python train.py --model="self-supervised audio encoder (BEST-RQ)" --dataset="synthesized solo parts of chorales (CocoChorales)" --train_examples=39062 --n_mels=64 --hop_length=160 --input="log_mel" --win_length=512 --codebook_size=256 --mask_prob=0.08 --arch="conformer" --norm="layernorm" --activation="relu" --mlp_ratio=6 --head_dim=64 --fused_qkv=false --qk_norm=true --layer_scale_init=0.01 --inner_norm=false --moe="expert_choice" --drop_path=0.05 --num_experts=16 --moe_every=2 --expert_mlp_ratio=2 --experts_per_token=2 --shared_expert=true --subsampling=4 --layers=16 --width=128 --positions="rope" --kernel_size=15 --residual_init="none" --optimizer="muon" --muon_scale="original" --lr=0.01 --momentum=0.95 --nesterov=true --orthogonalizer="polar_express" --adamw_lr_other_params=0.002 --grad_clip=5.0 --ema_decay=0.99 --steps=10300 --batch_size=64 --epochs=16.9 --lr_schedule="cosine" --final_lr_fraction=0.05 --warmup_steps=300 --weight_decay=0.02 --adamw_weight_decay_other_params=0.01
Rows from expert 6 of block 7, named by matrix and row number. Rows with one number belong to one neuron. Each number is 128 + 24 x the weight over the matrix's rms, rounded and kept within 0 to 255. All counts start at 0.
# up: expert up (model.blocks.7.mlp.up, 16x256x128), inputs 0-127
# down: expert down (model.blocks.7.mlp.down, 16x128x256, transposed), outputs 0-127
up.7 [165 132 162 191  86 122 135 141 134 101 140 151 139 128 110  86  69 111 152 141 149 148 182 127  84 125 103 102  95  86 138 118 144 135  89 115 149 162 148 129  98 113 147  86 129 150 148 128 130 166 158 148 133 109 125 151 147 107 120 114 118 183  98 151 105 127 127 124 129 125  87 134 112  99 115 122 143 151 154  85 110 118 146 157 135 115 160 147 112 127 131 122 126 141 167 109 125 166 128 113 124 113 137 149  95 154 122 106 133 142 133 106 156  92 142 115 147  84 112 145 144 155 143 109 122  83 115 128]
up.8 [145 160 126 132 167 101 132 149 187 121 167 140 102 100 180 110 146 110 118 160 110 130 138 136 140 142 126 169 120 101 111 122 121 109  97 134  73 123 123 135  99 108 146 183 152 126 124 143 104 113 122 149 132 137 128 149 102 111 123 108 121 132 133 109  99 133 159 121 133 164 117 139 133 130 109 129 108 109 141 104 145 105 125 156 110 134 156 150 146 121 122 146 100  87 143 120 135  70 133  97 153 138 126 123 141  96 118 129 170  93  73 138 138 117 128 139 125 125 155 114 143 146 105 114 101 142 108 117]
up.9 [114  93 144 110 131 134  92 130 140 147 143 135  85  87  95 116 128 151 117 157 119 111 130 133 105 139 100 135 125 100 126 111 124 132 163 142 136 142 130 135 128 140 112 135 111 145 128 136 117 152 135 107 137 115 136 114 115 149 113 149 126 118 127  78 111 161 144 113 176 149 116 116 172  73 175 104 124 137 161  87 125 191 160 134 145 145 131  87 105 143 114 130 130  97 131  95 126 126 129 124 132 132 146 101 131 132 109 152 131 148 110 107 129 122 110 129 126 109 114 149 145 173 101 145 140 151 108 122]
up.10 [112 111 115  83 113 150 137 116 139 155 150  92 119 123 148 112 156 115 140 135 135 119 110 146 103 123 147 109 124 135 111  93  94 138 150 149 138 174 145 120 102 140 125 155 116 131 118 129 151 140 170 121 136 112 174 114 127 125  92 145 138 142 136 105 141 143 124 137 111 144  96 106 158 130 158 111 120 150 121 124 126 144 127 141 113 116 114 116 126 111 125 140 136  97 114 103 140 114 149  96 133 128 103 125 132 149 184 108 117 116 126 155 130 120 144 150 131 152 149 103 118 157 126 138 136 137 133  80]
up.11 [154  96 126 124  90 146  73 122 153 144 159 122  99 137 123 162 161  81  90 149 139 123 105  89 114 116 126 160 142 131 127  68 112 146 149 146 112  94 121 133 142 120 111 144 140 108 115 101 178 138 167  83 145  95 147 148 142 137 167 171 139 129 152  95 130 123 156  80  98 107 155 102 114 164 129 143 139 111 117 142 152  97 108 145 165 122  51  96 177 102  93 181 164 179  99 135 136 116 132 104 125 125 164 148 158  90 138 136  94  74 124 129 101 163 137 110 124 104 125 125 155 137 151 163 153 134 103 104]
up.12 [122 153 188  88  88 146 200 127 140 160  81 139 126 149 156 163 165 143 137 135 149 101 144 100 102 112 129 126  97  74 151  93 186 184 104 147 136  48 130 134 131 119 124 110 129  79  78 166 178 101 132 159 118  89 186 119 170 149 154 145  56 121 131 164 171 100 144 159 106  99 126 118 173 178 119 137 132  80 143  82 128 108 177 108 147 100 166 172  81 105  51 111 123  57 126 121 131 107 160 139 140 133 109 179 130 141  87 117 110 145 176 111 122  92 144 133  98 154 137  82 103 174 102 135 154 104 104 153]
up.13 [142 127 133 119  76 144  97 110 150 158  76 187  93  87 135  78 115  95 115 122 189 163 113  77 117 142  70 139 157  79 168 157 170 153 118 154 173 125 137 134 101 128 109  82 116 146 154 105  92 146 167 113 134 111 102 175  91 131 153 175 135  94 120 170 167 154  93 158 152 159 120 134 139 148 153 163  97 201  96 142 115 130 109 124 160 140 141 160 134 107 137  77 123 116  93 120 123  93 105  47 128 143 117 107 117 119 119 177 159 105 150 135 152 111  74 101 159 109 153 165 130 145 119 125 132 135 139 114]
up.14 [103 106 134 133 142 131 126 118 129 143 146 138 106 132 129 157 133 138 139 134 152 124 135 134 138 101 108 183 159 123 159 198 154  93 108 107 117  93 115 151 103 145 100 131 104 112 105 140 110 138 104 114 153 127 136 145 139 134 135 107  99  80 125 127 130 113 142 101 107 155 138 135 125 135 124 148  85 118 130 119 154 114 151 135 141 119 173 134 127 129 113 118 136 122 122 124 128 113 137 116 126 164 172 129 148 114 115 137 125 106  90 147 105 145 120 129 144 129 137  95 120 126 125 136 134 139 143 133]
up.15 [102 133 137 125 123  93 114 128  81  98 133 109 138 165 123 106 137 116 127 115 107 119 143 150 159 146 191 105 131 126 108 178 138 114 115 132 123 154 157 154 130 118  96 125 175 145 129 118 130 104 127 130 152  80  93 144 112 128 107 145 150 133 157 116 148 136  82 156 127 126 114 118  87  92 133 103 125 122 117 107 119 145 155 136 137 142 132 173 125 149 137 104 126 128 140 116 137 161 131 145 140 112 122 136 141 104 111 124 142  96 169 115 118 130 112 146 116 154 127  97  86 133 188 108 136 168 133 142]
up.16 [129 167 133 173 147 109 143 118 136 140 142 119  96 131 119 162  91 122 109 137 144 148 117 142 102  82 164 114 115  95 134 111 110 131 106 119 142 148 143 139 156 102 109 105 146 125 159 122 118 107 128 132 139 168 164 142  99  87 148 131  95 127 106 129 119 118 105 132 140 114  82 173 135 125 120 145 145 143 119 140 111 110  98 111 107 128 135 164  99 141 125 123 137 164 126 170 119 152 152 152  99 123 156 166  93 124 144 133 139  55 126 119 107 127 145 142 149 166 110 134 117 118 144 107 152 126 124 158]
up.17 [144 138  82 149 175 168  97 144 113  86  78 133 127 158 152 123 138 116 127 137  56 157 128 174 115  97 117 125 105 127 111 123 133 136 115 111 138 114  86 118 176 125  89 112  91 102 129  87 128 146 146 142 145 142 141 134 127 149 122 119 133 134  98 161 108 130 146 135  97 112 178 123 139 157 101 128 144 118 107 115 130 148 141 128 156 109 192 123  97 178 138 157 150 136 129  92 123 188  98  96 180 121  85 119 127 153 118 100  72 125 106 130 182 113 116  92 169 132 182 183 158 118 124 137 148 157 129 143]
up.18 [155 108  80  96 143 101  68 155 103 140  98 134 145 151 118 122 100 147 115 136 185 121 165 145 149 158 153 164 103 136 137  97 155 106 153 107 114 131 107 145 150 114 122 121 171  93 164  87 126 125 121 151 142 145 178 143 138 129 153 103 114 105 138 174 132 132 137 111 126 147 162 133 113  99 120  68 125 112 145 116 108 100 136 111 128  92 100 122 135 183 156  87 111  97 150 140 117 153  99 131  69 111 140 128  76  91 128 176 135 145 149 152 132 147 110  72 126 108 139 100  91 161 177 137 140 161 100 143]
up.19 [135 157 183 145  50 126 112  79 109 104 130 148 160 126  84 183 164  97 120 121 153 134 122 114 134 164  91 112 166 100 109 152 151 132 110 175 125  98  92 134 118 142 134 135 130  95  95  83 125 135 103 116 147 121 113  94 129 126 100 120  93 147 149 150 103 123  91 135 119 118 112 143 138 146 139  90 146 133 174  99  85 157 109 162 156 103 128 117  81 152 164  95 123 142 120 143  86 139 119 135 130 194 181 145 127 149 107 138 152 120 141 124 148 109 139 168  83 118 139 137 100 175 126 168 155  94 148  89]
up.20 [101 116 140  85  90 146 153 153  95 133 150 121 140  72 161 101 206 132 105  89 162 151 102 106 144  84 133 107 100 137  92 148 125 123 152 114 144  94 123 153 127 148 177 140 102 139  84 177 183 106 137 152 143 125 130 123 110  65 101 129 172 162 155 182 143 149 155 155 121 115 113  87  89 144 142 145 104 114 136 133  86 180 100 143 126 127 116 160 144 120 147  96 113 146 157 137 113 156  80 190 123 106 123 116 166  29 110 138 128 142 106 129 138 181 115  87 157 126 153  88  93 187  79 140 104 214  86  93]
up.21 [147 128 132 139 133 143 146 130 143  92 130 113 147 143 147  83 143 135 146 127 115 122 129 103 136 137 101 152 160 114 115 143 114 140 130  65 106 145 149 141 102 157 129 133 139  98 143 115 130 107 115 143 133 119 107 146 102 150 168 123 124 119 106  88 125 114 126 130 153 102 151 137  90 127 106 137 153 132 115  98 100 146 106 127 118 159 138 115 175 141 130 128 155 112 123  93 160 121 152 129  84 122 143 151 116 157 135 117 136 129  91 147 125 116 130 155 113 102 131 105 140 110 134 177 118 119 125 128]
up.22 [130 128 136 121 124 129 130 127 110 138  97 130 119 140 129 161 153 136 127 143 140 110 136 143 126 114 129 109 136 107 149 135 110 133 148 156 119 136 130 146 132 126 106 128 141 122 135 122 137 109 141 105 128 110 121 116 159 160 142 124 115 108 135 146 131 139 121 112 131 111 156 112 128 105 100 103 106 158 124 126 117 134 109 140 114 100 128 132 137 123 139 142 102 108 144 120 165 116 118 128 151 132 127 154 121 131 129 116 124 117 126 115 129 139 109 150 150 118 121 139 117 123 139 139 116 116 126 107]
up.23 [104 185 120 159 135 156 121 127 167 152 148 146  92 143 129 142 156 127 120 157 130 138 114 113 139 105 107 128 129 152 126 124 148 136 122 144 133 116 127 172 115  98 165 160  88 157 145 119  98 162 123 128 132 120 156 106 154 126 161 164 124 111 100 147 124 147 137 141 127 140 126 147  94 153 101 143 116 120 151 121 121 156 154 134 106 106 144 141 129 104 133 135 131  78  95  64 111 149 114  73 105 142 107 121 112 127 124 105 172 113  76 109 121  89 104 122 137  97  85 163 119 132 116 173 141 111 133 133]
up.24 [125  77 177 108  73 170 136 113 119 144 140 121 136  87  41 114 139 106 173 135 146 129 130 129 104 125 134  96 152 121 127 150 122 112  85 114 125 159 149 111 130 164 145  99 133 100  85 142 172 139 106 117 159 119 133  67 104 110 129 112  92 149 143  89 137 154 137 126 157 160 164 103 181  89 155 127 160 110  74  72 167 175 117  86  79 216 144 118 144 155 160 180 110 134 168 115 145 150 119 173 119 130 129 133 104 107 145 163 142 121 136 160  87 113 123  91 100 114 144 135 149 109  82 161 111 181 103 136]
up.25 [139 135 107 126  90 112 123 139 154 127 139 109 118 123 117  90 122 163 165 110  97 118 107 118 109 140 147 117 109 117 147 133 132 108 127 101 148 144 148 141 167 143 115 136 126 180 105 143 186 125 105 148 140 105 116 102 193 122 130 129 157  89 107 131 151 111 157 147 126 127 126 143 134 149 105 123 151 138 103 140  94 139 127 135 144 122  86 121 105 129 145 105 125 123 107 149 160  98 101 151 122 122 125 129 115 116 149 134 106 115 129 118 113 116 121 154 148 132 124 122  97 165 100 112 140 158 149 172]
up.26 [127 108  99 130 122 133 100 143 114 127 146 125 144 157 149 129 156 160 164 122 128  98 108 165 112 143 141  87  95 133 120 122 126 141 152 155 128 152 105 161 122 132 180 124 127 179 107 110 114 117 138 150 104 120 140  88  95 167 134 127 121 113 133 167 152  92 125 122 136 122  84  81 138 155 119 145 126 126 147 122 135 132 108 117  87 140  69 136 165 114 136  84  85 119 151 117 148 115 106 140 166  76 137 124 133 119 138 132 143 114 136 140 121 121 111  99 134 105 149 109 119 170 179 169 132 155 147 118]
up.27 [141  91 134 157  93 120  93 115 112 112 132 157 114 112  80  69 106  77  91 123 167 110  91  94 193 135 110 146  86 123 139  88 122 122 107 138 161 114 109 136 133 122 144 176 109 135 163 147 150  90 156 111 148 129  91 103 113 134  83 112 123 148 141 117 122 146  99 130 150 111 140 181 111 154 126 102  91 116 170 102 116 147 160 131 181 182  88 145 140 117 157 126  91 107 149 144 129 113 148 127 133 119 172 129 148 110 147 126 101 187 154 103 135 121 144 129 133 202 143 157 148 119 161 157  93 133 157 137]
up.28 [123 138 149 124 132 155 136 190 121 143 147 139 118 130 124 102 103 141 161 147 125 148 142 116 117 108 120 121 113 108 161 116 115 126 153 115  96 119 114 107 172 131 106 103 161 109 140 110 126  99 178 153 155 107 127  88 160 146 119 111  92 162 115 122  86 125 130 119 122 103  98 100 163 110  87 104 173 140  83 103 160 157 144 143 145 101  97 156  82 161 123 134 158 164 116 112 100 143 142 153  94 165 109 148 115 116 126 132 123  92 110 197 179  58 126 154 134  98 111 144 127 156 138 142 128 144 125 112]
up.29 [ 72 121 163 143  73 136 153 162 149 125 105 214  68 155  97 102 153 127 177 107 121 106 118 105 186 106 136 155  80 155  70 138 206 104  87 155 120 105  97  93 119 135 149 123 150 115 120  97 178 142 172 131 127  83 135 113 116  87 128 143 120 133 124 101  83 139 139 184 158 116 114 115 156 149 125 203  87 104  72 121 176 147 154 156 138 127 138  75 139 124 184 103 117 171  93 139 117  84 134 132 157  99 137  86 179 146  72 142 102 226 118 105 130 206 115 131 110  98 110  71 198 142 129 162 109 117  75 190]
up.30 [151  98 108 102  95 142 139 124 121  92 136 147 126 126 142 142  90  96 114 136 118 122  96 118  84 121 100 107 170  99 121 155 115 114 170 157 117 163 123 153 128 125 142 100  67 153 110 100 154 100 142  78 154 100 172 123 141  74 160  94 134 126 151 149 110 160  94  91 142 145 135 135 165 106 146 130 147 155 132 111 137 109 146 170 145 153 144 141 139 138 127 147 168 151 136 150 123 157 123 135 124 137 158 158 122 141 143 115 181  96 165 126  90 146 156  75  75 135 113 129 134 134 119 141 101 171 118  90]
up.31 [149 178 119  99  54  98 136 128 150 127 135 135 120 134 128 152 135 123 139 131  73 129  71 100 113  99 105 106 226 130 107  62 152 115 119 195 100 117 158 155 114 143 179 124  86 136 105 117  94 186 127 127 122 118 107 130 136  96 138 116  98 133  87 112 112 154 173 123 159 145 175 120 148 103 134 144 133  91 139 112 147 175 136 139 196 108 118 101 140 135 113 100 148 142 151  73 119 102 151 170 128 136 135 146 121 108 152 143 120 117 133 107 141 160 173  79 127 110 119 163 133 121 122 160 107 124 106 119]
up.32 [112 123 109 108 124  85 132 117 178 111 165 140 152 146 128  75 149  96 107 123 137 198 136 128 146 173 141  99 120 116 124 113 128 104  98 120 155 109 106 120 122  93 164 131 166 198 159 108 126 115 131 116 115 105 125 105 137 115 176  95 168 114 110 102 133 118 144 166  85 148 139 114 132 163 138 138 129 124 139 129 143 110 145 159 120 119 168 125 108 123 112 119  98 135 156 105 147 112 101 107 100 116 114 117 126 107 125 185 127 101  98 121 131 113 117 137 119 141 152  75 116 173 204  92 148 144  92 123]
down.7 [133 152 133 142 160 114 112 147 125 166 161 108 137 149 115  91 144 113 112  98 166 124 100 123 120  84 141 122 143 170 131  68  82 155 169 116 132  97 122 142 173 100 136 130 111 127 118 129 103 150 183 167 124 135 151 169 123 125 123 114 135 156 138 145 113 143  82 150 112  98 144 128  89 109 102 152 148 112 108  59 103 137 153 127 121 176 184  84 159 128 128 153 108 111 120 119 173 131 111 112 112 177 153 130 103 160 114 123 143 106 109 136 128 153 104 108 120  93 131 175  79 150 114 173 144 159 108 153]
down.8 [125 129  99 156 130 121 145  75 111 119 132 141 100 132 132 176 159 111 143 107 150 139 140 121 124  90 151  71 123 111 106  77 128 127 123 138 109 140 116 148 123 131  87 113 108 111 171 133 157 138 118 105 170 147 164  81 149 106 131 160 128 141 122  85 121 124 107 115 102 167 112 112 145 121 152 104 135 124 102 168 111 159 129 177 134 114 167 104 137 116 128 115 123 185 171 126 115 179 128 156 197 118 140 116 154 181  98 158 121  97 131 139 147 136 136 120 116 137 125 131  96 113 125 131 152 100 153 107]
down.9 [112 117 109 160 113 138 115 110 107  82 118 141 138 149 138 122 105 180 126 126 131  95 151 125 129 123 140  89 109 143 137 133 134 111 121 128 128  98 142 108 161 121 107 125 134 142 150 120 132 131 152 194 141 152 113 162 107  87 135 127 109 111 125 113 130 143 117  78 102 146 163 107 114 129 143 130 113 112 104 108 136 162 110 109 150 154 168 128 150 112 191 110 145 131 123 113  88 112 143 122 137 141 181 128 128 146 113 110 127 163 107 138 116 129 129 127 141 171  90 116 101 122 133 140 104 132 124 153]
down.10 [124 142  97 123 134 113 112 145 116 121 110 127 144 121 157 147 122 134 128 138 114 115 130 160 151 138 155 146 104 104 146 127 152 142 146 131 100 114 128 133 119 120 130 108 120 117 140 143 144 117  92 155 157 160 122 165  88  93 120 109 121 114 144 135 148 125 119 128 127 147 108 146 111 158 120  99 134 141 117 147 132 138 131 120 143 143 112 157 117 142 116 136 124 128 121 130 123 123 149 160 144 111  98 136 132 125 132 154 143 136 117 114 171 146 145 114 122 137 110 144 119 119 134 142 132  82 135 141]
down.11 [ 99 131 100 163 116  75 166 108 109 126 138 126 111 144 118 140 130 129 103 120 142 113 159 117  87 164 132 180 135 170 156 170 121 158 141 164 128 110  65 129 145 167 172  81 122 140 135 120  91 111 157 146 155  90 148 155 128 130 107 176 141 140  92 159 135 140 170 124 129 146 104 136 156 169 134  79 181  91 158 150 139 137 123 184 155 184  93 137  69 134 119 118 144 110 119 152 153 135 138 156 150 104 171 135 142 156 161 115 126 148 153 113 120  86 108 110 143 147 140 150 117  95  76 124 158 114 148 123]
down.12 [130 124 133 150 163 132  92 107 172 145 157 152 152 134  96 173 115 168 111 135 167 200 121 132 136  75 112 140 158 100 122 140 168 111  73  64 141 182  63 131 118 132 138 196 148  79 100 162 153 120 101 103 142  99 164 106 115 156  70 154 121  73 121 104 122 103 164 140  80 130 124 144  98 130 137 101 117 123 151 115 203 200 141 180 129  86 155 168 138 132 143 108 106 114 119  84 146 141  91 151 147 144 151 147 175 123 148  79 104 159  89 118  79 110  84 127 127  91 107 106 150 134 103 149 148  79 167  77]
down.13 [134 154 184 131 140 139 152 154 140 158 173 135 141 205 127 163 124 152 171  79 142 133 104 106 125 102 135 143  67 136 126 128  86 105 134 128 100 133 147  64 144 133 121  76  92 132 153 142  92  83 172 100  95 105 140  71  90 159 106 101 113 172 134 130 109 116  77 110 131 112 118 150 155  99 111  99 125 166 105 127 128 135 153 119 121 105 136 117 130 165 130 151 166  81 130 131 147 111  89 135 108 149 145 159  98 133 111  55 126 159 103 132 159 149 145  88 140 204 118 114 114  86 105 143 105 139 131 134]
down.14 [112 130 114 108 139 104 124 131 135 129 145 120 158 100 126 127 150 125 152 132 122 111 119 136 136 139 111 123 118 159 116 128 131 155 152 144 109 119 115 118 125 138 118 128 152 133 137 141 115 136 134 106 129 132 135 115 134 131 143 152 150 100 151 121 150 127 141 132 146 106 165 123 109 146 104 134 145 139 125 117 111 120 124 134 142 121 114 136 112 100 134  97 124  73 165  81 159 129 111 109 120 139 106 126 123 111 147 112  84 129 129 156 112 127 151 111 140 127 119 101 151 117 114 107  99 116 153 136]
down.15 [112 118 123 121 119  91 121 160 108 158 128 129 131 101 154  93 140 126 156 124 115 124 147 187 130 138 103 127 174 140 128 163 102 105  99 129 114 128  96 147 151 110  97 116 132 123 120  96 121 159 151 167 141 138 130 166 133 145 138  83 129  80 115 121 114 121 126 102 121 142 106 122 165 102 134 141  79 119 136 143 156 166 170 103 119 105 151 123  90 140 134 166 171 126 139 119  86 138 111 120  92 143 153 148 113 151 120 134  84 116 121  88 128 117 130 123 138 138 145 143 169 134 128 120 132 133 111 132]
down.16 [133 126 112 145 116 135  78 124  99 137 143 130 155  99  98 123 185  87 126  90 129 134 120  97 165 125 137 115 152 120 110 160 131 112 149 133  84  88 139 115 116  81 100 149 120 107 137 151 155 132 117 123 123 132 157 131 120 111 147 139 117 129 145 124 167 117 121 160 130 130 130 123 111 139 173 128 144 130 153 104 109 128 153 153 107 143 158 130 145 140 142 148 112 136 132 130 113 172 106 140 137 151 106 128 160 157 158 155 140 165 138 116 159 154 157 110 127  84 159  92 158 121 114 149 123 142  92 171]
down.17 [104  88 162  87 125 126  96 215  95 125 103 129 166 106 112  98 150 130 156 104 119  91 108  88 124 105  89 150  67 153 160 116 136  85 142 157 112 166 147 127 113 107  70  97 135 155 125 125  93 136 112 106 137  88 123 111 153 137 192 111 134 133  90 148  95 102 113 155 160  87 102 139  82 128 109 133 169 141 125 124 127 138 174 145 124 149 148  85 123  90 106 120 122 143 121 160 162 161 138 102 118 103 199 127 159 155  94 115 128 147 113 150 152 112  86 116  96 126 107 101 117 111 105  85 114 111  83 128]
down.18 [184 109 144 141 154 146 110 137 138 126 125 121 140 120 117 156  36  34  83 114  92 184 154 122 109 154 142 132 129  87 156 104 135 125  64 120 147 125 143 138 153 147  93 120 135 133 148 102  94 174 127  65  81 115 132 140  84 154 114 119  96 118 121  97 174 102 148 127  95 143 169  63 105 131 112 124 144 139 139 127 124 173 110 108 127 135 135  93 117 130 140 108 108 169 140 109 151 188 118 125  89 162 155 155 174 159 157 121 122 112 166 132 144  98 103 107 150 129  81 126 156 115 146 134 141 120 108 114]
down.19 [131  94 114 156 103 110 109 124 104 156 171 109  61 165 111 144  87 122  77 131 145  85 134 127 107  99 156 167 152 114 119 105 119 134  93 113  99 109 165 111 114 104 117 132 148 130 141 147 141 156 153 124 122 105 131 158 116 103 146 150 112  61 132 101 130  85 171 130 137 145 138 145  67 113  83 132 112 132 170 124 138  91 110 104 105 127 104 125 116 142 131 174  90 126 150 105 164 171 125 122  66 132 139 110 112  73  75 114  81 112 154 108 133  99 107 117 162 184 135 124 136 116 121 109 111 198 151 120]
down.20 [114 163 133 138 108  94 128 193 133  82 100  62  72 117 118 165 106 133 146 129 131 118 129 139 135 127  99 107 177 120  71 129 141 103 145 158 127  74 123 160 131 173 160 123 145 129 100 114 136 100 151 103 155 163 113 135 112 118 171 103 130 103 137 133  75 155 165 149 158  98 153 119 100 124  44 136 155 149  79 114 161 111 182 104 168 121  93 180  89 148 162 163 173  85 115 146 152 162 124 119 184  77 115 105 122 183 147 101  86 130 125 129 143  82  95  98  96  87 170 132 133  84 137 154  86 128 136 101]
down.21 [110  93 133 166 135 140 131 122 150 114 146 107 153 144 134 110 154 159 140 119 129 136 127 120 104 104 129 141 115  70 119 102 139 153 126 103 173 122 150 121 165 117 118 149 147 123 111 144 146 119 134  95 112 138 171 121 111 106  89 148 135 112 114 125 114 158 138 132 121 125 127 127 142 143 114 140 109 110 123 123 108 179 113  93 137 108 143 102 129 158 133 142 109 164 103 136 106 120 167 158  87 158 103 122 144 106 134 120  79 144 107 114 106 142 127 141 124 141 134 186 137 145 115 108 132 150  97 113]
down.22 [129 143 130 116 128 117 113 145 141 121 155 122 131 128 126  95 129 123 133 137 118 115 103 158 125 127 129 125 125  94 142 119 127 108 127 111 139 157 118 122 141 100 130 110 124 108 140 106 121 150 108 137 113 123 142 124 105 120 125 146 103 115 142 116 133 143 142 114 143 136 132 104 123 118 134 144 140 138 158 143 138 138 132 150 116 142 111 132 131 130 141 132 119 142 159 129 104 125 124 134 129 132 117 145 116 122 139 146 142 104 121 111 116 126 134 130 115 129 136 135 143 141 144 107  83 134 136 105]
down.23 [114 107 137 111 150 146 119 151 126 172 132 148 123 139 129 164 106 116 107 141 132 104 123 112  95 123  97 139 113 159 156 149 107 104 131 135 105 124 119 105 149  65 131 134 129 138 104 124  93 163 146  71 139 153 136 120 130  92 108 148 153 148 157 128 126 121 132 159 112  79 103 135 129 102 127 129 161 148 194 111 124 184 104 167 171 171 181 132 134 151 103 125 140 113 138 151 109 149 150 113 150 149 102 110 139 123 117  93 101 148 159 187 154 147 109  74 157 122  98 168 142  82 115 144 112 121 135 130]
down.24 [147  98 108 154 108 138 130 120 144 167 192 119 203  99 150 108 103 141 135 113 109 127 155 103 138 142 129 126 160 122 110 135 136 132 130 113 119  90 100 129  88 127 114 129 131 105 107 161 155 145 152 151 118 147  93 153 154 130 124 145  90  94  85 119 131 125 126  87 120 125 115 149 114 134 105 168 111 125 168 108 143 123 121 172  79 206  88 147 117 164 130 113 173 138  94 110 144 129 128 131 133  72 141 126 144 150 150 171 148 137 114 118 144 150 148 146 141  91 102 135 140 151 112 103 159 140 130 162]
down.25 [132 118 148 154 117 116 114 105  90 124 142  97 132 150 145 147 119 117 120 120 116 110  98 143 105 120 157 136  91 135 111 142 103 143 133 134 115  98 128 140  99 145 109 141 127 105 107 113  94 149 110 123  94 111 119  97 112 115  98 151 101 130 134 137 132 109  95 111 135 121 150 122 156 115 125 103 156 118 163 113 126 113 142  78 124 111 111 120 129 130  69 129 137 105  91 124 132 116 132 120 141 137 145 119 141 123 142 153 160 128 112 126 144 131 146 124 133 113 138 136 100 125 169 170 111 115 119 110]
down.26 [125 140 138 128 146 141 135 148 135 105 110 120 143  93 105 142 126  99 123 135 127 128 120 149 136 138 132  98 160 151  99 131 146 153 112 114 125 134 111 110 106 137 143 102 147 122 121 150 139 148 158 105 123 112 126 121  92 110 163 125 113 116 155 130  97 124 131 127  87 101 104 100 117 130 129 118 129 136 121 114 143  95 132 111 130 162 108 106 110 139 119 113 150 133 103 105 143 139 141 100 111 128 111 132  71 108 107 157 122 139 120 132 137 126  99 119 123 111 138 165 151 115 153 142 100 116 151 122]
down.27 [125 118 111 134 139 107 150 168 133 204 141  95 125 156  99 133 103 199  94 117 122 101 127 105 139 152 119  95  87 151 103 137 116 169  64 100 122 159 126 156 156 122 111 169 123 118 156 124 103 132 127 163 152 133 136 154 148 139  89 141 152 117 114 147 121 117 140 177 132 144  81 155 146 110 154 113  77 132 107 160 150 200  87 114 128 175 138 149 120 121 124 130 163  94 137  74 113  59 128 166 106 140 155  83 147 100 162 115 140  73  97 106 123 181 112 158  78 136 132 132 117 113 137 106 169 119  89 137]
down.28 [114 100 112 132 144 130 149 147 147 159 107 116 155 134 111 121 146 117  97 164 135 111 151 120 126  75 114 140 136 120 114 148 154 115 117 124 101 102 136 133 158 117 139 124 137 125 120 174 143 155 137 122 141 119 162 153 123 125 133 135  94  83 159 147 156 163 156 165 157 112 148 112  74 161  99 158 107 144 151 105 147 139 149 124 107 120 166  97 117 144 158 145 115 105 129 176 125 114 132  95 109 128 137  86 127 193 143 111 170 101 148 139 150 123 164 109 111 117  99 114  50 126 141 134 124 116 135 144]
down.29 [152 138 161 149 115  99 120 105 145 116 114 107 124 196 135  86  93 127  86 161 123 114 169 100 155 147 119  89 105 180 118 141 130 129  99  95 122 141 176 163 146  89 166 186 146 130 109 137 101 113 159 110 162 121 161 144 121 106 142 183 160 155 140 144 139 132  69 116 140 136  72 173 129 144 134 114 110 168 129 114 168  75 126 143 149 157 181 150 100  95 135   0 164 145  94 108 143 126  94 141 117 124 111  93 124 108 106  49 115 151 131 146 140 100  90 119  99 144 137 146 148 144 116 106 120 145 124 183]
down.30 [115 153 116 126  95 158 120  92 112 110 148 126 148  91 149 162 156 153 138 102 130 112 141 136 153 127 142 115 134 112 138 143 136 173 158 134  91 160 100 148 116 128 119 138 151 136 124 119 123 154 191 158 109 120  76 151 122 170 118  99 148 123  84 104 152  89 136 169 129  83 110 125 114 169  96 121 119 158 165 165  97 136  87  82 107 154 115  69  96  93 136 155 135 152 120 116 112 124 128 116 121 149 157 122 144 122 106 141 117 160 148 155 169 133 140 128 115 138 147 154 117 128 122 170 177 148  97 135]
down.31 [124 116 122 104 121 114 142 160 100  96 124  70 122 111 110 147 206 166 140  96 130 133 128 132 137 135 145 129 110 118 108 126  94 122  76  95  68 153 152  72 110 113 116 126 146 145 121 127 154 128 154 157 157 126 106 116 104 110 124 111 140  81 111 107 115 109 154 106 133 164 118 145 126  65 155 179 146 117 142 142 149 113 134 105 134 161 133  97 114 153 126 116 181  75  43 138 118 161 130  94 137 106 119 157 139 152  98 139  32 148 197 115 134 156 124 168 143 163 114 135 109 130 159 138 133 199 112 137]
down.32 [131 100 141 101 150 164 144 115  59 146 158 140  97 147  80 142  95  78 125 120 180 121 142 135 166  92 147  98 186 161 113 116  96 133 101 112 106  85 119 147 111 201 159 125 119 118 125 118 128 139 147  96 143 129 123 116 104  91 138  65 120 141 132  95 118 183 113 111 115  69 164 117 119 158  85 101 113 140 169 155 129 148 158 146  85 130 117 124 146 147 145 105 123 157 161  75 101 136 106 122 146 158 155 123 156 166 119 138 172 133 154 152 112 155  62 177  94 162 131 139 129 127 158 115  98 103  86 159]